{"train_examples": 26041, "input": "log_mel", "spec_augment": false, "win_length": 400, "norm": "layernorm", "mlp_ratio": 6, "inner_norm": false, "width": 320, "init": "lecun_normal", "lr": 0.016, "steps": 21600, "epochs": 53.1, "lr_schedule": "wsd", "final_lr_fraction": 0}
Rows from block 5, named by matrix and row number. Rows with one number belong to one neuron. Each number is 128 + 24 x the weight over its row's rms, rounded and kept within 0 to 255. All counts start at 0. Numbers have three digits each. After the name is the row's rms in percent of the matrix's.
# fc1: MLP up (model.blocks.5.mlp.fc1.weight, 1920x320), inputs 214-319
# fc2: MLP down (model.blocks.5.mlp.fc2.weight, 320x1920, transposed), outputs 214-319
fc1.1739 076:153132135152102109125122100128124152142111128144103138124111140135092114147123124134113149141154111127116160136157116124132156158107125112135104105100141131100136123187101118113188123095089140133127149135107120085145176088124143140090135125143099111171148107144122159094084134129153106104152150130156128116133150162158
fc2.1739 087:128159132108166109136133146133102108074155097140155123125098158134129143118133177119163102139152187163083075138133117142136095077154135115153119105145137118137117145142113123137158127118092075175150107143115127144136128134148126152149161117128109108101123123110123113121139128108098117124169081165128119136155159116157
fc1.1740 107:094124147071134143124120120142117124150117134088107154086093129104159121155070140095101128155115139138130125147103139105128119139116131113149108148140108105182122123123097123143109152147134150122128103136092117163119135153131132112127143108149113134130128156153131163128115063093140111115123149103125102120152103144107
fc2.1740 110:144117148115159128169114153154123122126140097126143140084164108097090116113140066080139122148149100121131084129140108163126140147146140128126151095154150115167125127130132079117141149090105132164116105105062124124184104115083130130121138188162140117175128171101117144152151069156123167124150101146134136119154129126136
fc1.1741 062:142075172099163155127128173142078149137144163130173131162119145182102127119144137159142112132137150129128143100092184142094137108081120122048125159096126144132089119148159105151119126088191091133155138149153136111117131132144117120135118112152098142154120150124146161115123089102157100149134100113173158109142123114134
fc2.1741 058:128104132166151144100100112109061139092094167150158120088117138134131112176168129114135110126147113080137141132105146170140084117149156155074157140114135124135151098145143118120154099128112119123154131152143153127113151150112090120174133086114108137125123156136056111154119181170125114121079191087122165101118081082129
fc1.1742 128:135114067095111089112162124117115147101138129096134146156076084156136147178092138180122156125121109138154130115122089135139120148174107126132133149140136119150144097146143091068134147182151101121105086132143124113148110124104122116136119113124090204109120087090158156128127120127091170121115093121108124125113122142149
fc2.1742 141:127151127135147129123146128182147114148142076151099120094130161112160132134146088109110121125114134147093120107124097097107119162144143122177117103132121122150097161125106173137143104098148123133121097128122114151144107136143128153120186101095118175090118141098149149132139111101110135139102172130130145085132184111153
fc1.1743 096:127159125137129144123138093132116151135136132104179146072143108083159147150137095133130152123133108161139076143094156139148116127139126119139120099143147115124123147128121128135160112144128113101087132124154115080146115102110147082108096132130136129124146110122109135088120145129101118144135102127101152155152103115111
fc2.1743 103:127115132083129094153166122153122148133130103138094111143123177110163117093112126164144127127139118118114143141112137144143162118134093124149109126132142119116159095111127139134130102158143166114137132171103125109133185145126135124103119131090126143123100124132124084120114148145124111159160122134153123144129130125117
fc1.1744 073:098112168137152070160102144146102149115097103093177148125161117094146147137114108140111133111140124165075128134080126148115154094107114126182120134120187122142092131115154137118115096161132143099129103079081090092126146159123119119171133101141131133116153168112133099111146090135178105133148135150157142140127120109139
fc2.1744 074:145080139128128119157149136104109115148126113107117145119118153161105089136099097126111172164131109134170163119105119122157127153148131146121152092128135137114146121082080142150131096165087127127113147117122147170121119121198158131119125151126155113144155161208136101141127128150145163131098127140098124127121098169137
fc1.1745 083:162109167139128173164129122118147110112141106142127109107119182163146148117182145149146087149119130122153085106140122171110123115158106160125151136166143128157120173086120114087135138119110116150143156095120129142142130157090113141157131141131120088115115166140138077136156183137130169103122117149140145123096144102150
fc2.1745 075:143156103103114112115127146124144165117186141126127125173121124129126159132122119131129109140139092107131162155105167101138139105136115111142151130145153126099134125125111138089148158148092173087161133147087088108148102130096136110148131144117124156168182139174131091108094144080155199086164116117092154132125139129126
fc1.1746 028:156156159117143190099115170118128138148166142137140161126126117152134163125139098175135085143124089143091112113133161133161094132149144137138091124113109110127112131170089117066141095131110101114096145151169134119155138097106135096139118126110081103161184120116118077144123107145132102095150116155180112191114096103162
fc2.1746 028:159136128133147080177128139094148090109108114138098155132134149102142125118137126111168117120141125101137087103077162125126085116111151093092102133106152089137152130123167108167096113130132141126118147152097137156150127159102119121136113113123184089113152159086130161172175158129109115140137196140170134101093128153149
fc1.1747 084:153161130140159131139120112141103130170109109121124147112154147123130136176120128136086085149113160119103113135118136144104123126165164123151150146128153122161146086165096172098112163115124122164120122185164103093153136081113103121106142159125124104088118139086104091140142189120144114140143128163122118151082123116152
fc2.1747 085:103148155132122099119128170143147129120114143109151115121150155106129133125087118101100133120147124110092096112108080134101124079140134135161134140133093127150157121111113136116153134148073167124121153106053144129143132155079127122171154131095132193142139125158157120125136137152124103147119125161126117110078093132090
fc1.1748 044:142135130134125115076129119147130104126091131168118112146174118101125089105118150128133145160091100103109110097055094150134130136161136125114112165119141108133107116129136141105135133135148132112162171123114148128095130117103086119102122114146091179165126156126129155127164136092121132121148147144113159170080125113166
fc2.1748 045:145127142129106086070126101104130086153163111155137128138121137091152077164100105084115157132166085102142099084128102144133117159136139090136197113117144132166134107130115155127130123136120107087155139129144127120118132127141167105119139131132081147081121127135087138149093143089133158125153109154100145093103131160130
fc1.1749 056:138094129095148134137168132115160184114120176123132087080143158120134140138144133158118113140145094108115156172151123132116137103096155141134109129137112055139123133128177158149114127115146132118144113148115138133113117086127119135128115103144118107092113104182125111185084123182145111135113090142127125096119121083141
fc2.1749 057:139145103116118127162158128103126120139122137111127137181116110107133115141110129142106146091124117128170110126135184106105174125160179119134104135098111084128146134122163094103093097163132127098123105156097105153122134174138171135150156133145078084110114113166108158117110189130140153129104130114121153131114127158135
fc1.1750 114:132116137129138156124150122088093137106117130125128127106152159132101139132118105157125165083110139127124140136124089146141107107144154122128117136115148113133141127074100162111116127144126111182105140137083136096140127115129122146105113170115149117121157155128114143082155158113108160138134134137092096150137159136125
fc2.1750 120:105159172122153176114159109096143146166135157108106137094095102139134135120159108113125148149146101133162109149135158119194115123132096165134141126132132138134129089121118118125113158123148121124153124122150134166133128139161113142145097109113100159108132138080136128132116099098106179113129134154118138107098084097158
fc1.1751 120:081099108140157165163177104117137129122125091135146152100152172107131115135146148112106120138155104096134135091121137144122105176118101164151115119148178158143131158099128118163126127175148112141104119140102136137135116119129133143104115144113143174145097125111115163097134138147138120138056164126116107135139145111152
fc2.1751 119:136114140156120094118113143131111137149106115130109134113088151119161173062175086123112119110137098174138146086126097097092077106133133114141132128141147124153111150081103128139146105114154134144152114126155113133114142155145170113134142127102110129139144119111127137172142104086143186065114156135127112138141146157115
fc1.1752 086:109123140143078166119107096165099146139157119129135092113121138141130131165145105112088123164145102139148134126134124176172146131104116141111119118106130133154145148088117165125116112101137133166092127120110126067147086153106135132117138107134144147112122114147138130123156140154152121114139150126101126168104156115097
fc2.1752 098:110149132110162177092118146133130092135171146178110079132135194135149138130104098147138099145196139140122080154138148166127147071096179129119124094125128164091114116167131106132137143154116134125146111124144144101119132151132099143170104121120130145108147151133102136167101139133140172118125111149119144158134144147100
fc1.1753 103:109150107108096131112150155117075078154132129085155099114116118144139108121131139113124098091152130141147088149080172078126092140116155126093106100130151124128123111133147125146126072161121117150095151164108082172150085150170138117165128092115117141131154155127120117071113149104106117130095106130126136120116133113178
fc2.1753 101:138127129159135102128159124189148136125146161138128147125128122081103136147095108092111123112067102134125156121150136144128141125102153085150121152100115143126120116147130090093146090136165125146153134111149166075185111100151157159059100127136134114146136108138094099119130159100101138096127105154166100122114160072127
fc1.1754 080:089137113171143154135115145141100151146096128146174170122157143111165165098126156109185123206133100145088157091139154064087135143111114151117119134143138103141142153145089072115109144115110169125090143149102120121120120127140118138138106104119130122140155146128132137127135156113127140144131112175143152103133096089111
fc2.1754 075:131115133170156072100167138147110147141123131145145118106152118091131152115138114162154137157108139147093097102125133116114111118110124146172160160116118103114129111125121116112093117132133094071139051134119113129166135131141143088152129128091130163194116120134137138157124163156177146111113121108112114149127147107156
fc1.1755 124:168088100149110172124114109089127131141173081071151082167125097142105117130167124135122109139116131131155107098115152069128125160159129116156099151132165149172180158127112159120138138111148125160154096155109163131076160136137137107143147128149138159125128105146114106149130127153112104131123119179119157115153092113111
fc2.1755 122:163130114090128136162163166116112126080121145168114175118156177108125106126145115145088127091112088136125120132122130112171121127123112109160130170146139147122190118136099137144140155122117141108130140146136114096133128119163130112098109148114176132159164131107178103146105121125106130132146131086112136130157143188143
fc1.1756 059:117105132094134125146123137121193134163147148105100145133154110137113106135151123120143129134081134111127079126116125125132145153108152139158138135100145129133147147119142149100081107160118158154145114142123110103131106109155097162079072078112156156131156186121101143137113155137140107094134114144130138122137139142093
fc2.1756 057:135082081119096128112144111133122127115091103156084134098130112143154167128127123164102130141131131117125131092086157126124175127116141121099178109164150106180099151143140142098131149160140113097104161101102110151145131124168158153158152127103129084119121142145131113099119125136104158145137154124134153118100133128118
fc1.1757 058:120207138142171154139116108086143141144051094119133129131170131139128138130122160142164072096130126126114130144114143109149107136148130146169134126108104102147147097121104145101086139086161128117110145143083135134128115079126142101126131094152104131121171192111103098097129159149152143138121155148127145132140131146119
fc2.1757 059:178130152094099099114094143175135092088121107121118092144085137119171155163128126141129134118150136131130121084129124139103148169168139153091107142176133141133140130128138102109119127120168088131122162095138149177130136134131162124183103110061152129096117084127132158097106104123165127123115133098095124153128133131157
fc1.1758 077:128111115147039132130144142104141140129192127156102138100119128140147121132143150147116119118107111120171150164134137134137107131109092100147105096103117154179121185118093103117098148107114143091092104137124160121087187110112124110138126120140073157132149162147120109135133149152164162125111167115119138162125104119131
fc2.1758 080:165118119111133116113112118141086101123160177165108134108115118131097137139156121114120112144139102124113115129138152128118134120153109105130146154162126120122115140141112138147109130102145153141128131112100152115140127106116096146115108084114114133133106090115148145132111163063099075143110132095085124137175155115147
fc1.1759 085:139151162154138165130121116127112124113137108118127112096108109118166121155134085148138102146167109130140128093142121132202118113130171123106143143085090101096160136127163137092155128093099085069139149070150153158154125127114115137122154167071102128118173164104163120157127129148129141141127109111171143134110094133087
fc2.1759 083:106120109146094107144142137081127150119118124152134129139119158115118108151097154139116170111143114157131119102138129126150131151140088122163132111138134109125084116125145131133141145124089141132113123116153106137131101122124152142122065127142120129117125163157141102181144148111097074139096126139090129150103133139094
fc1.1760 073:154102143130099107062117162151113111133098146132148134094137122154139105116126120121154115111113113149080089112143144149172155129133066115146114160131126187106112139115106099136109184123123131135153131111153118121144117099149110121135088120077123143140115114126104127150131105130125120180093158099102149170111095135087
fc2.1760 080:142178084135137127103082148120142083112136144125104104163151094130109114109138108143148100111119131054092103105137145145193130140135161066141161092103148129142138121132141093130111122128139076155140121168120115128097119157117128124104107156158123141144113123162151151145113091138129138153110092099117145150107157155109
fc1.1761 087:114183153124116112146153116132112124107131114114118160071139111132134135087136120146118089116133106103114079099179127077155142111160125127127103133091187106139147096100125144130113102102112147151155104160124167133159149108116097143182088095157181172091146129164127142097135127131105116119081119143083160116115096131147
fc2.1761 088:137142134132131113088110190137143146135140145170173118117127109142114127123115158130143153123117120129157124137097090171115140165118131150173134098141106111119113163120136104110162094144129144102115122143143089118170151135117153190145130093121080098149109128130131110206153119143131103148187130118176103114141100144097
fc1.1762 091:166129093159109188129158113119138127102146122104124162106141109145143100125158105136106096153103111137144168135125132116117101155165080120135103171143166143130149137131092131076148143173138161138102158177151111112113144134146130124092150141173113130158117110120151117123133119131156146142126162139159142148123118096128
fc2.1762 087:111149126115137136137106150116143136129115143157131128135143121156128176092147159117070126105098178149096133150132132156095155137135156123147133145103104111154170170125059145152150131129131125107151124072128167114115081148114163098129144112109141184124143091155132091091123080126088114132102136107139157124104106140147
fc1.1763 087:133175138162136103113168138177104145138132113088165116125204172158086106111134140128171170150141109133170156116116133114129091111130206144169159129126128151135123135096132116110114163069151141125097164142123118117179092130129143143121140143093122122130136109128100150156122121154127146121148119113154109151095112115160
fc2.1763 094:145149130115113140125130111112130167112078130126081177121137125104142118110126121096186156145130151138117182117062117137150140108129104131153177139140098133111078118103120137141111129133086133096134115098169127137106153112122109124141143162127150103080145143142103067197190087107100173171093139155124126121094149121119
fc1.1764 089:172125128087110131132139091125121136118192090102098149119143148141061126133122122075150169112085153119140131129097065163106107153102104141120114105106166126127105121170161117134142130162147111137128118097106093130124116122138149078149112140124072090178085116133112151146079098124166097133144152138128147137170160112144
fc2.1764 096:172098119145166111121139127113138130136073127151114112174134139159151114127115128138096126119137088166154098145150123110159127078103136139138129109112113157134117099120120085147157086114074093126148139125099168131131155147105119146148132123137167122127104157137097112100148130125153116123149107110118172097103086111125
fc1.1765 086:143171106138166163118137141120164146153101145117109128099156147161199146142128149141116129153150149128115145114135114138163185110151125164105106114111133101141088135137105091135138123127120098162133139157108147127122138142165139135092129104129126125080120137138145158097227104148158123101138086134115130112043134103119
fc2.1765 084:125088125130128116135154115150132101103099129133087139140134146168128102149133145110128155086125134117136127120114103135154121179112126125106159140112107146136133127137128171138118140111159133072089117088113078126142151127133104138147150116137145144121088161145125149175142127141135124137153143129178123143150111133112
fc1.1766 155:080125120158096113087152102136114111132132121143122135108100103106129148140139120128130132146113146123115118134104148142153140166157155184124100146137148157137180147096100167133134072102156151197139169145104094112108102080130125126141141158125127161162154142102126112113113126091143116176143109136107090163149101120113
fc2.1766 141:096131147144142150149114090168133155129129147130102120161148135181131094104138106122121171109075082097142080095137138110115032104128161159111141155124136081149080129134162150123119112134113180086141163126088095118125150079146077110162112145134138141155100153105108160128099158105137132103108156128111155152079128130129
fc1.1767 110:156101122102090136147093132133119165109119125139120127142108168091118148117132113153124166140137123155150094132109147162105147131114139102096117116133087102112140146100097144109161142155114142157109136121151142137128137105167141115179130145116080135118123142101180130129101135165112143114131096126119109147128131132121
fc2.1767 105:155105108106161151124144122099163124102065136099106158097087135111154151138118109148127089137136122119068117116103142101141082091151109075168147117170157102157147125127116169101162112145166123144122108131144137141094099128081130096117125135158162142110158118110111121126127128109115161165113143111119143130138172115141
fc1.1768 105:168110137164111105152173118152177101122186121080150102110119119138113128109128106152146115082124181121092123126124126160155099128159145107143129135104071106134121132125099122149109130135133131115088106143140116145090157127153113162146138148135125156109126147140104123146134117116101135086156146151076124134139100094152
fc2.1768 111:075161147121111109106109110148101069121119100127118161123116110094133170114135096050153091087123154100129114101103119137142121160118123134137148151089060084114142137153145140131130152117123145128120146129106121121140155133152149103138140093138072121108155169127125147136138119110132085133160135124116139124133123081125
fc1.1769 087:166134155112148153095071151085134110117124092119162134132194131132135084132110100129117138108087137123122135107123140156113105104135149116099120200117119136119128129133132109147123131131144125126143112127100114148137159110187133157148117102082062152177104152103114101138159125136157141180159140094144145115090133137105
fc2.1769 094:104185101073155124078153141164144130101148151106161160128101141138151140138108175154144170091158152146112096138135123119156070090131137114130108108120135148157098105131129148132097133113148104113087106085081164117105111122125139133077142131113123124120088159134116150143123117086075154148093138146124137100155102127142
fc1.1770 059:160102093127130133107147070184159139132139078135112149147148124155135135111133110144097133106167125146108130126088134115125185104105137193167116126116077099116152096117160153101162139122119138089113122129111136132125152129116095125111104159113162112157116130166172199124125094106143104131131148105137129132137135159103
fc2.1770 059:095151086137152146099146115111140163133137121117146184137121132108105140096103102108142108158139139148097074118163162082127149127138115145155119154133113151097092142125116160125121127086086108116132146139079132149112133135116139123182130142171108098121177110177131113131195110124173130180128144104155184086148107154114
fc1.1771 107:105144117095117120154119134137118121180139078138149146143117088130100127099139153104108144130128095106112144118123116164095104142110162110167128183101156140123107168134096132111105145124093106134080094111117126130111109095123153165146137118136105131137162165117131143082171110146128137116099106134125168129161085114145
fc2.1771 110:144107145144098105140154126119142167147099125146149123131140138127180117159101182118105049138097167122111131085077124125130111106122116142147146121137157148189124119132125165140134127105124164047157161068083155115138169144149128127128144094126141100132150169131125126127173113133120126129172106121115125093130145117165
fc1.1772 068:101106149134144184124132173111118116081143137131129142132138109124105108114108139134173096107118095116181097142155088139128117131094096140126136122154132139106106158135156134144141115093154119147126112102099101136129096139136142113140132110100139151161143143122117154140080114143146122121089136142134143122118148100148
fc2.1772 067:114128117132139112105147125088130097128114170159133153146157122113209160110126138136069098107139138115119173139110111128126130147118121144133171123098130112135100109092140176135137131119154138098132113120145135115113100132126124158138142153113123111126156080136133070144100134086143112155125103125105118158153143136119
fc1.1773 097:135110135126140145093128122077141167150115135141148152144132132160130110168093120090156080123117147165163113158126104128081145112141143103143104192102109110135141129108123113128155138128132104150103132101127075130130148136140118153122130173138124120132147124128152128158130140162106130146103121118122121115155152136093
fc2.1773 086:092157122144164105175138086135168116095162109137115142113120132080129142123068132114119144134110150109124129074071128141139102109146100156129128146095172101130137109111147134134087079111129157137108086131132207152131090154118113132130135117115137082094102138147108163144159130133118152136124124125137130123132147088137
fc1.1774 109:130152131160148112170149128142160105134110133078107129127141115155153108130112125115146126097127155117101128173079157131093131160162156157149113092125140118129112134134129127136099142152118137100131142170104133131124131125154110103163130149086146140102136113123087112111103134094141098101087124117115144141169059070132
fc2.1774 116:145127137156164094097088137094125134151157120150172103105157145126148133091181167141132115117111159147148095123117161124117119111155164156174102092144164136130102124156120137133121116122130142133143098104120124127158118082119119159130120112143122141136128151135154130157129119157099134140149110116167099083094107180133
fc1.1775 118:143098111125138105083188121118116126134134142119143131104119135151121137120092143129133090138130147125161105121114111115153140102129117127110133157132138117115095161095155121065126126127136131145157128132104126117119128130141111120099147173108122141086119155149143142148127169107156140134172153152062134149070074140101
fc2.1775 119:071129161129111145062204116117142122131146120126120150111123130130123149180140110136117184140145151130105115086133145134100106124054167105147144107178096120120129130153096154119130169135150128107118100154159110140103147108187114120123096098100138124115127143103135136126134111129103136140111132113140116121120175144093
fc1.1776 088:146134161087146139128086112134085146098132164093162123140129101111119116092119130179099124166115109159165125109169107122145118122123130122126131146134133134103150106186157160142115129155126108105164111094111132108094113060122106130123148130131127113156119125155121152122134136105131078162112076146129114163104083133122
fc2.1776 087:102142103175114107105137140136168139096111125134170164093081106094074160121166103128147123126156166118074117136106137159120146157092127090109120130134118129176105070122124141141119126130116186145133148118142180163160106161119125149171118123115098130117116128142149075126155128152157100139111127126122105076096137131124
fc1.1777 107:132109153145125170142140122109117141085176098143128162132147130113116129119103167146110127124154116106164103164141142127155147135111151130125116113142132147084148157106134118117100128135092143098096136137090083110120121115119127149098127138133145067173112121157109110075111142142118112092149094105119154123077107151121
fc2.1777 103:128164134101133103134110135146169097102114074144117119094108130120112100134127173161137174112121112118143134110158160121120182124122147116118160156134112145132131112114107139098188118109112131161170112137101139100124125115135135153170118135146120089151104146089110154136048147103128116088121134125116107109112114102156
fc1.1778 117:154129185119146141150140104068131149099105156145108099086092182122173071136110121111158155144100111173092115138121094117145166147100054096143140130193132121119159108114116132149137126121106141160094151163118172109111102136142129143156088108147116153149106166130130175112113091102121111130095120129163140095108131123093
fc2.1778 114:111096134125139099137131112127126134156106158097107139116157087108134096125163108115118085117160151177126148098149168110151141130110148151149138116183086144120113093147163102148129139122093138157131097108094128132111130122057111118120125152161115104090136145146109092140142129138106110167162131131124131117163102149127
fc1.1779 051:146108120116125107089140096132118149137090100151167181144159111109114117177097092123124112117147106134119109102091168141128116138131144138160148085099105123151149094153077131091109154134146165103135099119097142127094137174096129089137146153112138155156126097090124105139133145134092107173111136118157115170160136141134
fc2.1779 056:120156160106119106149141159105121125116143100142120175141133134110135134111145109111147133100160169127151137122110150113125140119131120118071113156121208116128114132114138138117087145149122131108125136114141150158090090175139165113149143151115135109114121156121153156127111102113106179099152127073054120137115114130108
fc1.1780 052:148141131147147135115095168112188193150087159134114129116149123111115112129138129113091127168110142130136147122129140184149117141171127160143163141126104133090150166162098184127146173137105138123075117173083148121161115181128133178128145099100110143156115092158114122113133152111125102132113104139112120091111149105165
fc2.1780 060:155124150176124153126121076134165113146134175161112116153127141123113159137150127150153126115101137121149132151140149119088101154132117126164171139114113177127124147153122151121138145084138131159141114131120159158161119111126150105132127159118080128167142104117137123152155085081103165120152156120122084135112126147116
fc1.1781 111:134122155174144163116148092095090116134099116143115132120135121093141152146117148111144114150097156102093130171142142142150103143099103125169095101138145148141133152159117111137115148145132137112183116091111098123134164142100117156136107147122179139151168139113093133160163140139135100160127119106146101135171145112111
fc2.1781 126:103096135128179145146112124114156153121096130143096121126138136119163094112143117137160138108139131138131150122117116135141138103144128129160164091127136094111106134135142097102147128127099112112091122128114141127100084127132114115102136087149118133121091091172128136145093125111153098134162093152124153112133144138121
fc1.1782 109:137142093145158104128105122098157134088118097123110152156132115126174138111114094131113096162160150139113101144129167130124149122192152149090111148095134127123104143107087110121141164107159148135126129145120098117162102133097121159094154085109144147102146105118110142130136156164116137130131087135152157108156098104149
fc2.1782 110:154053121111162176152172125151100140131149151147108113149111154093073087155102125139157105110104128126126162081153137129149075126128090094140129113098129152109145145169105160089144095158135108118104127134096105139122129118152097106097115097133122098130124141140155120137104136158151159137114113091070135138122143122100
fc1.1783 082:108150106114125086096120154150108139133141102130146143100147124130120099162108140135138148161093134132082135140110121131100139142150160114143179125136087162116142092138143093141153118129174162133153110137123152103118114085127116148130139127149109150175140086131117111114123155084141171098143156127129111151124108144126
fc2.1783 087:099118131129108115095120129131140097161133155125112164116165154140133108119072092150126113129159131121115124132124128138122120143109142077155123098103122088162130127085114119141162164117121078122117102082089107121120126098133160144133116092109131176126132160130143129171123115083055145161129128106157112140142117118145
fc1.1784 072:137130142134125139145127119106158163134123143150112135131158091148102145129154139120135120131102115141131169140136147135058119138103169162155113098110135138141090087164118142138118139130121110107142150129133102132128110136180154139123069109144104112099100156110102117117128130121126112079133113128099111138100159134138
fc2.1784 074:114151111110105164135094152161123105078142132168126136146111143147075131113165153121104137123143169153124170145091140143160115130094093148163125114148100116116108131146162076084172130106110096157117103184107117127134125159153111093177150091140134094160156101114138148137127128124127096177139121106120115118119101118152
fc1.1785 106:121137115141167144155142087146130139078133143116099134115098104136163121146089087132103190132117110106129148129122113125110122167146145118154115134106115121133120107100104098114136091153089121150100141143161104136146109088113126126124138109131097103116161119140069186113099132097185185105125117120128125111169139135153
fc2.1785 104:101170115120105102162160104115162149104141140107126156145096111119133092116075150150120109128147130108116065142150120129140098137129134149111133160095139135129130101138123151156180157116136127162137123159140163100187148123106147110102123141141103124170082175112151089118192096107106158153139137151172138132151124093112
fc1.1786 089:125094084132096169125093155093177105143134136108108097093158115118093106122064097135116078152144125122135138115135134114101092143101138100121130129154134150125138112125136141151105117112098130146137128149158083174087141188143120109095147166099096162111121149116114121163105087086133121142093132154112126118111137089127
fc2.1786 097:111127131115113187113143103128092110102118123145119145121157140116168121119139128159117139115114113126093084083147143111129148061124167160106137127085091154141099148132151155155134143150151126151069133122096134087160127102089158142115112164089167121104116145105163110135099120096090138122153131113140158090138144117101
fc1.1787 098:136157113100105127127114156151096173116162124101106150112070162143095169069144122073128138148129149101097157163120126151160128154106162129154139168156152132116103081128150174110175116150148135094120126146145143146158133103136126104136142101135152140100170127136107109076133152116124131137112095119116130142119138110158
fc2.1787 097:146117114134151166142145096119095113164092136144098130155090118153168088141124117142145093098131124122139117132152150101127127084144127094200118115115167111116111156123143128122072130127097119125117163147086111099075081150156129133169086182111133145093113111136123146112124141155155104150131126096164116150132160134142
fc1.1788 074:129143185093194120131143124118136128143092154125105122099136135121168153123123117110146098122121124138139105150165153111140128124088144134135137105114127155085106169170128108134125101137147104134082139095132149115094171111133135109096110092106122102185123146090114101117168099178100124134075126095164125149097118122113
fc2.1788 075:108138136141134120139144106110150100136121129103133133112054106115075141170125117146109115122112100125126152151135178132133111103110125147092133125154084097125124160136109124195132127127124119094157107162151134142180191173158107154099101137130124116139101137128126151152151162129172139162137100147155110140129114104126
fc1.1789 108:121126117151144112128119106135115129095136136151112122110108154196121167100135133129136163154110081146087134134152108100134126134122094129166135128137147150124146122129126102075154127157115120131142107093123117136130144133087133125110122107131148094109141150108108118139127112109107103124136076132169131129116131126131
fc2.1789 109:145114127103157164134183128112177147106102135137146115161122127123114119092154119129156111120196086129131164153119114102148137125129100130113129134136077111176066086145164128159148093117153126076122131142101099146120109129152142126126111149104101129133136097135112118128142121139176141097169128141109114174088137147109
fc1.1790 137:072110138155143076127144102092133173120139145132129123156175113138121154167129106121084181132075140127129168138103104125137097125119116150143124121157136117156090182125154154132139116160167106083110139171169109108133077121122143126152170123115132113114162163118127114110140073128184162171103149142128137096126157125121
fc2.1790 130:123131142119142115136121142085095153163116102128071132147143139128173140131108137130103133120119085153166118154163120162118132151162132170087127147132085098113161145128141124133142122151141157096112136095166128108140137157124114141143100127119139122135128185173118093092142071096111111120131182132093121077079113105140
fc1.1791 096:107110115117117124138142117138108117143184094139077129115108112136155145118124155121177147162116129111147112174160132131114098160173125126132168079090159105133108134123104108112141130140137125158150154158140173159165070089138151127143130111079107154187088144119138170124157132096124127133108101114127136155137171157140
fc2.1791 094:117120109125095135148145137088139141130132115140127156106127138102097133144100134111161104135095135120142103095105122134066151119154132094103161141102131131117147188114171126095096121146124143112095159144179107137107102106133087130116135116102134159112118131095103118115116147147137106149174115107132134128162128082174
fc1.1792 073:088128125143142116104163145112114139117151091125139132140121161095118082145189131098135146116136118133126153135145149099135079128138132115115117087101120116128160078190130134127130101146169160125123145146117110142066152130179166102121081101105146163149097150069142156145126162120173132152079093147110146110190105125143
fc2.1792 067:115122111111124126144127143126107142142118144092127115156122119138127071111156119135146122132140122105116133149114139140117109115103120155127101139128127104126126130123137125105120155154145147136105215149106158116129150139080167144115104116081151121087160101156119166103145128148072143140148131099099091155065089121106
fc1.1793 084:144114121138119134178106141095158126069119145121107114105119164136125166118139113120140153124147136130117126125121140105125121101136182113154129090143091136123114127152125118122103121049122112160128156140133102080157127119144110123099116115103116126065150147116104122139134137127079128111130142143139155156161162119139
fc2.1793 090:133132117141125124123137106132112128136139099129129139117067087118079135143147075167105121149129126159118138110096092116132108147119131127144119172144099087147123166128134090146123106159176159140122097120124180126157124124125141071119137107105168101118110160125140102143111050123165148089151121162102130138132144153142
fc1.1794 114:143125135131093163137085134093136147111104089108165123117133102158104103157112086152145131117098100126092098144159121127115107129105100108077123121100176146152098106126132196105070117089103126158124122082132123142152173153127168161132164080116093125145125160143132163157133121105128140149122155106162123121151144128143
fc2.1794 115:124131133088143135140130120117109155142116151136103125146134186170181171155113121142147119112164154165119122136120137094143144144160121110146147117141125143113136151112156110137166148114129123117094131136138155146124101111172136164111097118110137134127111130099154123136117137162083156184131107116138147076078132136137
fc1.1795 063:156107166148150144113124098151137149147111148152118151096146132102145084169120100117098133122119142129147145120081134155155168142086094120106182097096192157091091152146131166151168136158147144141100104142126112171084093113144108105094183126140199119109096127143130094110162133086135126144089111120118146136144099114164
fc2.1795 066:121107129162111105081107186098128132121110113090144106173099148128159192125127097099145069129135145120133127135141105130105128122143160117128157103137128104120105109089150142118108128141150127127150133112145147120123186135158140128150125111107083160150110165158129117115121102180108180126083145124109148122122110108082
fc1.1796 113:115155078123117146083127084133149108107157102132124161103142130135153124183145123137124104108096132187096145124105145114076146164152112173090135103157115126113109147164117112134133142129116118107164093125138112114117150101119151088126162134148111193111122116149112090133146125149108144117101122110141122134157120120119
fc2.1796 114:133117079127131144155159122154140160121127119111125108114141096163133143126152145101083167109151142101130126153129128152148141147093093123085125158093160130108134132111130127119166094142151142158149119177137107148129109137098107155138124151144140069107107131127174133124074112123100148109131121145137138119140151142106
fc1.1797 086:145115133133138134158112109095132135152156173138128130133104095152095142125137105076162118122154183171123159163084121115073126125091129072089124120181149149119129142172138107130114149105138143121105116132161139119083125136201090120086139115106105126115115136104114177110118121135167134157119165102093181154150127116115
fc2.1797 083:184158145150151139127093143097153127151121104125133116119127128131147148123149092175134161126123145143118133163137113126173084090119110153149149156180122124107094117162072175139114087106084153124125058125110143121130159148115122122122153140164124092126144133134157132158141105151122134132113151105129116145149111152143
fc1.1798 136:069095110121126145131130075120171149158164129143164130128120103135135138143114101092160146153123112111146134121137146135134172134113141127144141115112131158127094110081146155150122134118139158093133090141093087144148103109149099123161136149133172134117135133134124105118056151155135143147098104113118159118137157106110
fc2.1798 127:111126119107097141154158110091109116137113099134133166118108141112096151140120132139140144135120112106105104148092166136156159133144112157144138128133118132088139122116170153110121159124089089127158150139166119120116114113133113174134101132058129181106126139128097157122148151076115137175140120131178090133112146105145
fc1.1799 109:144152157109117161124149104107089137171099179132083143133107127111143092130144117131144144099119142124106127152107160123140151089119115069098133148121160139145125118106128137132115111101105120122119115115090163139148131139153120158148152175116079136135157167137162126101123120123105104112108148105117138162141153114111
fc2.1799 109:120108137105177153139148127152084139152138123115104135137118148131108099112126139165138144142130119116138112161143102152110115094129124164109129143148192124137113153098190099115095160120100174132096142070121166129137145133120105119130127110141123118102077088129110141152135092175119168112140109123082095137103125145130
fc1.1800 097:147128145150143106130151139153141138130143119111098128071120146103112163124101155134121140134120085166106113094114140151133151112118108127110159166121155141151093116100137129106147114105136134160142117166096111135150123116146117064113092159147074144072153091110104136153076127093129110142150125132131128118163156106122
fc2.1800 104:100197099139159117098136097080139079144145095159100166125127173148147085102087172117113147126151151117101168100101106112145132122147135143154110143131100075081124138107108177140154101156107147152085095076144140089114116118101134114092133146134086126122156139105150119121130125158142139137133151120113113075119135141137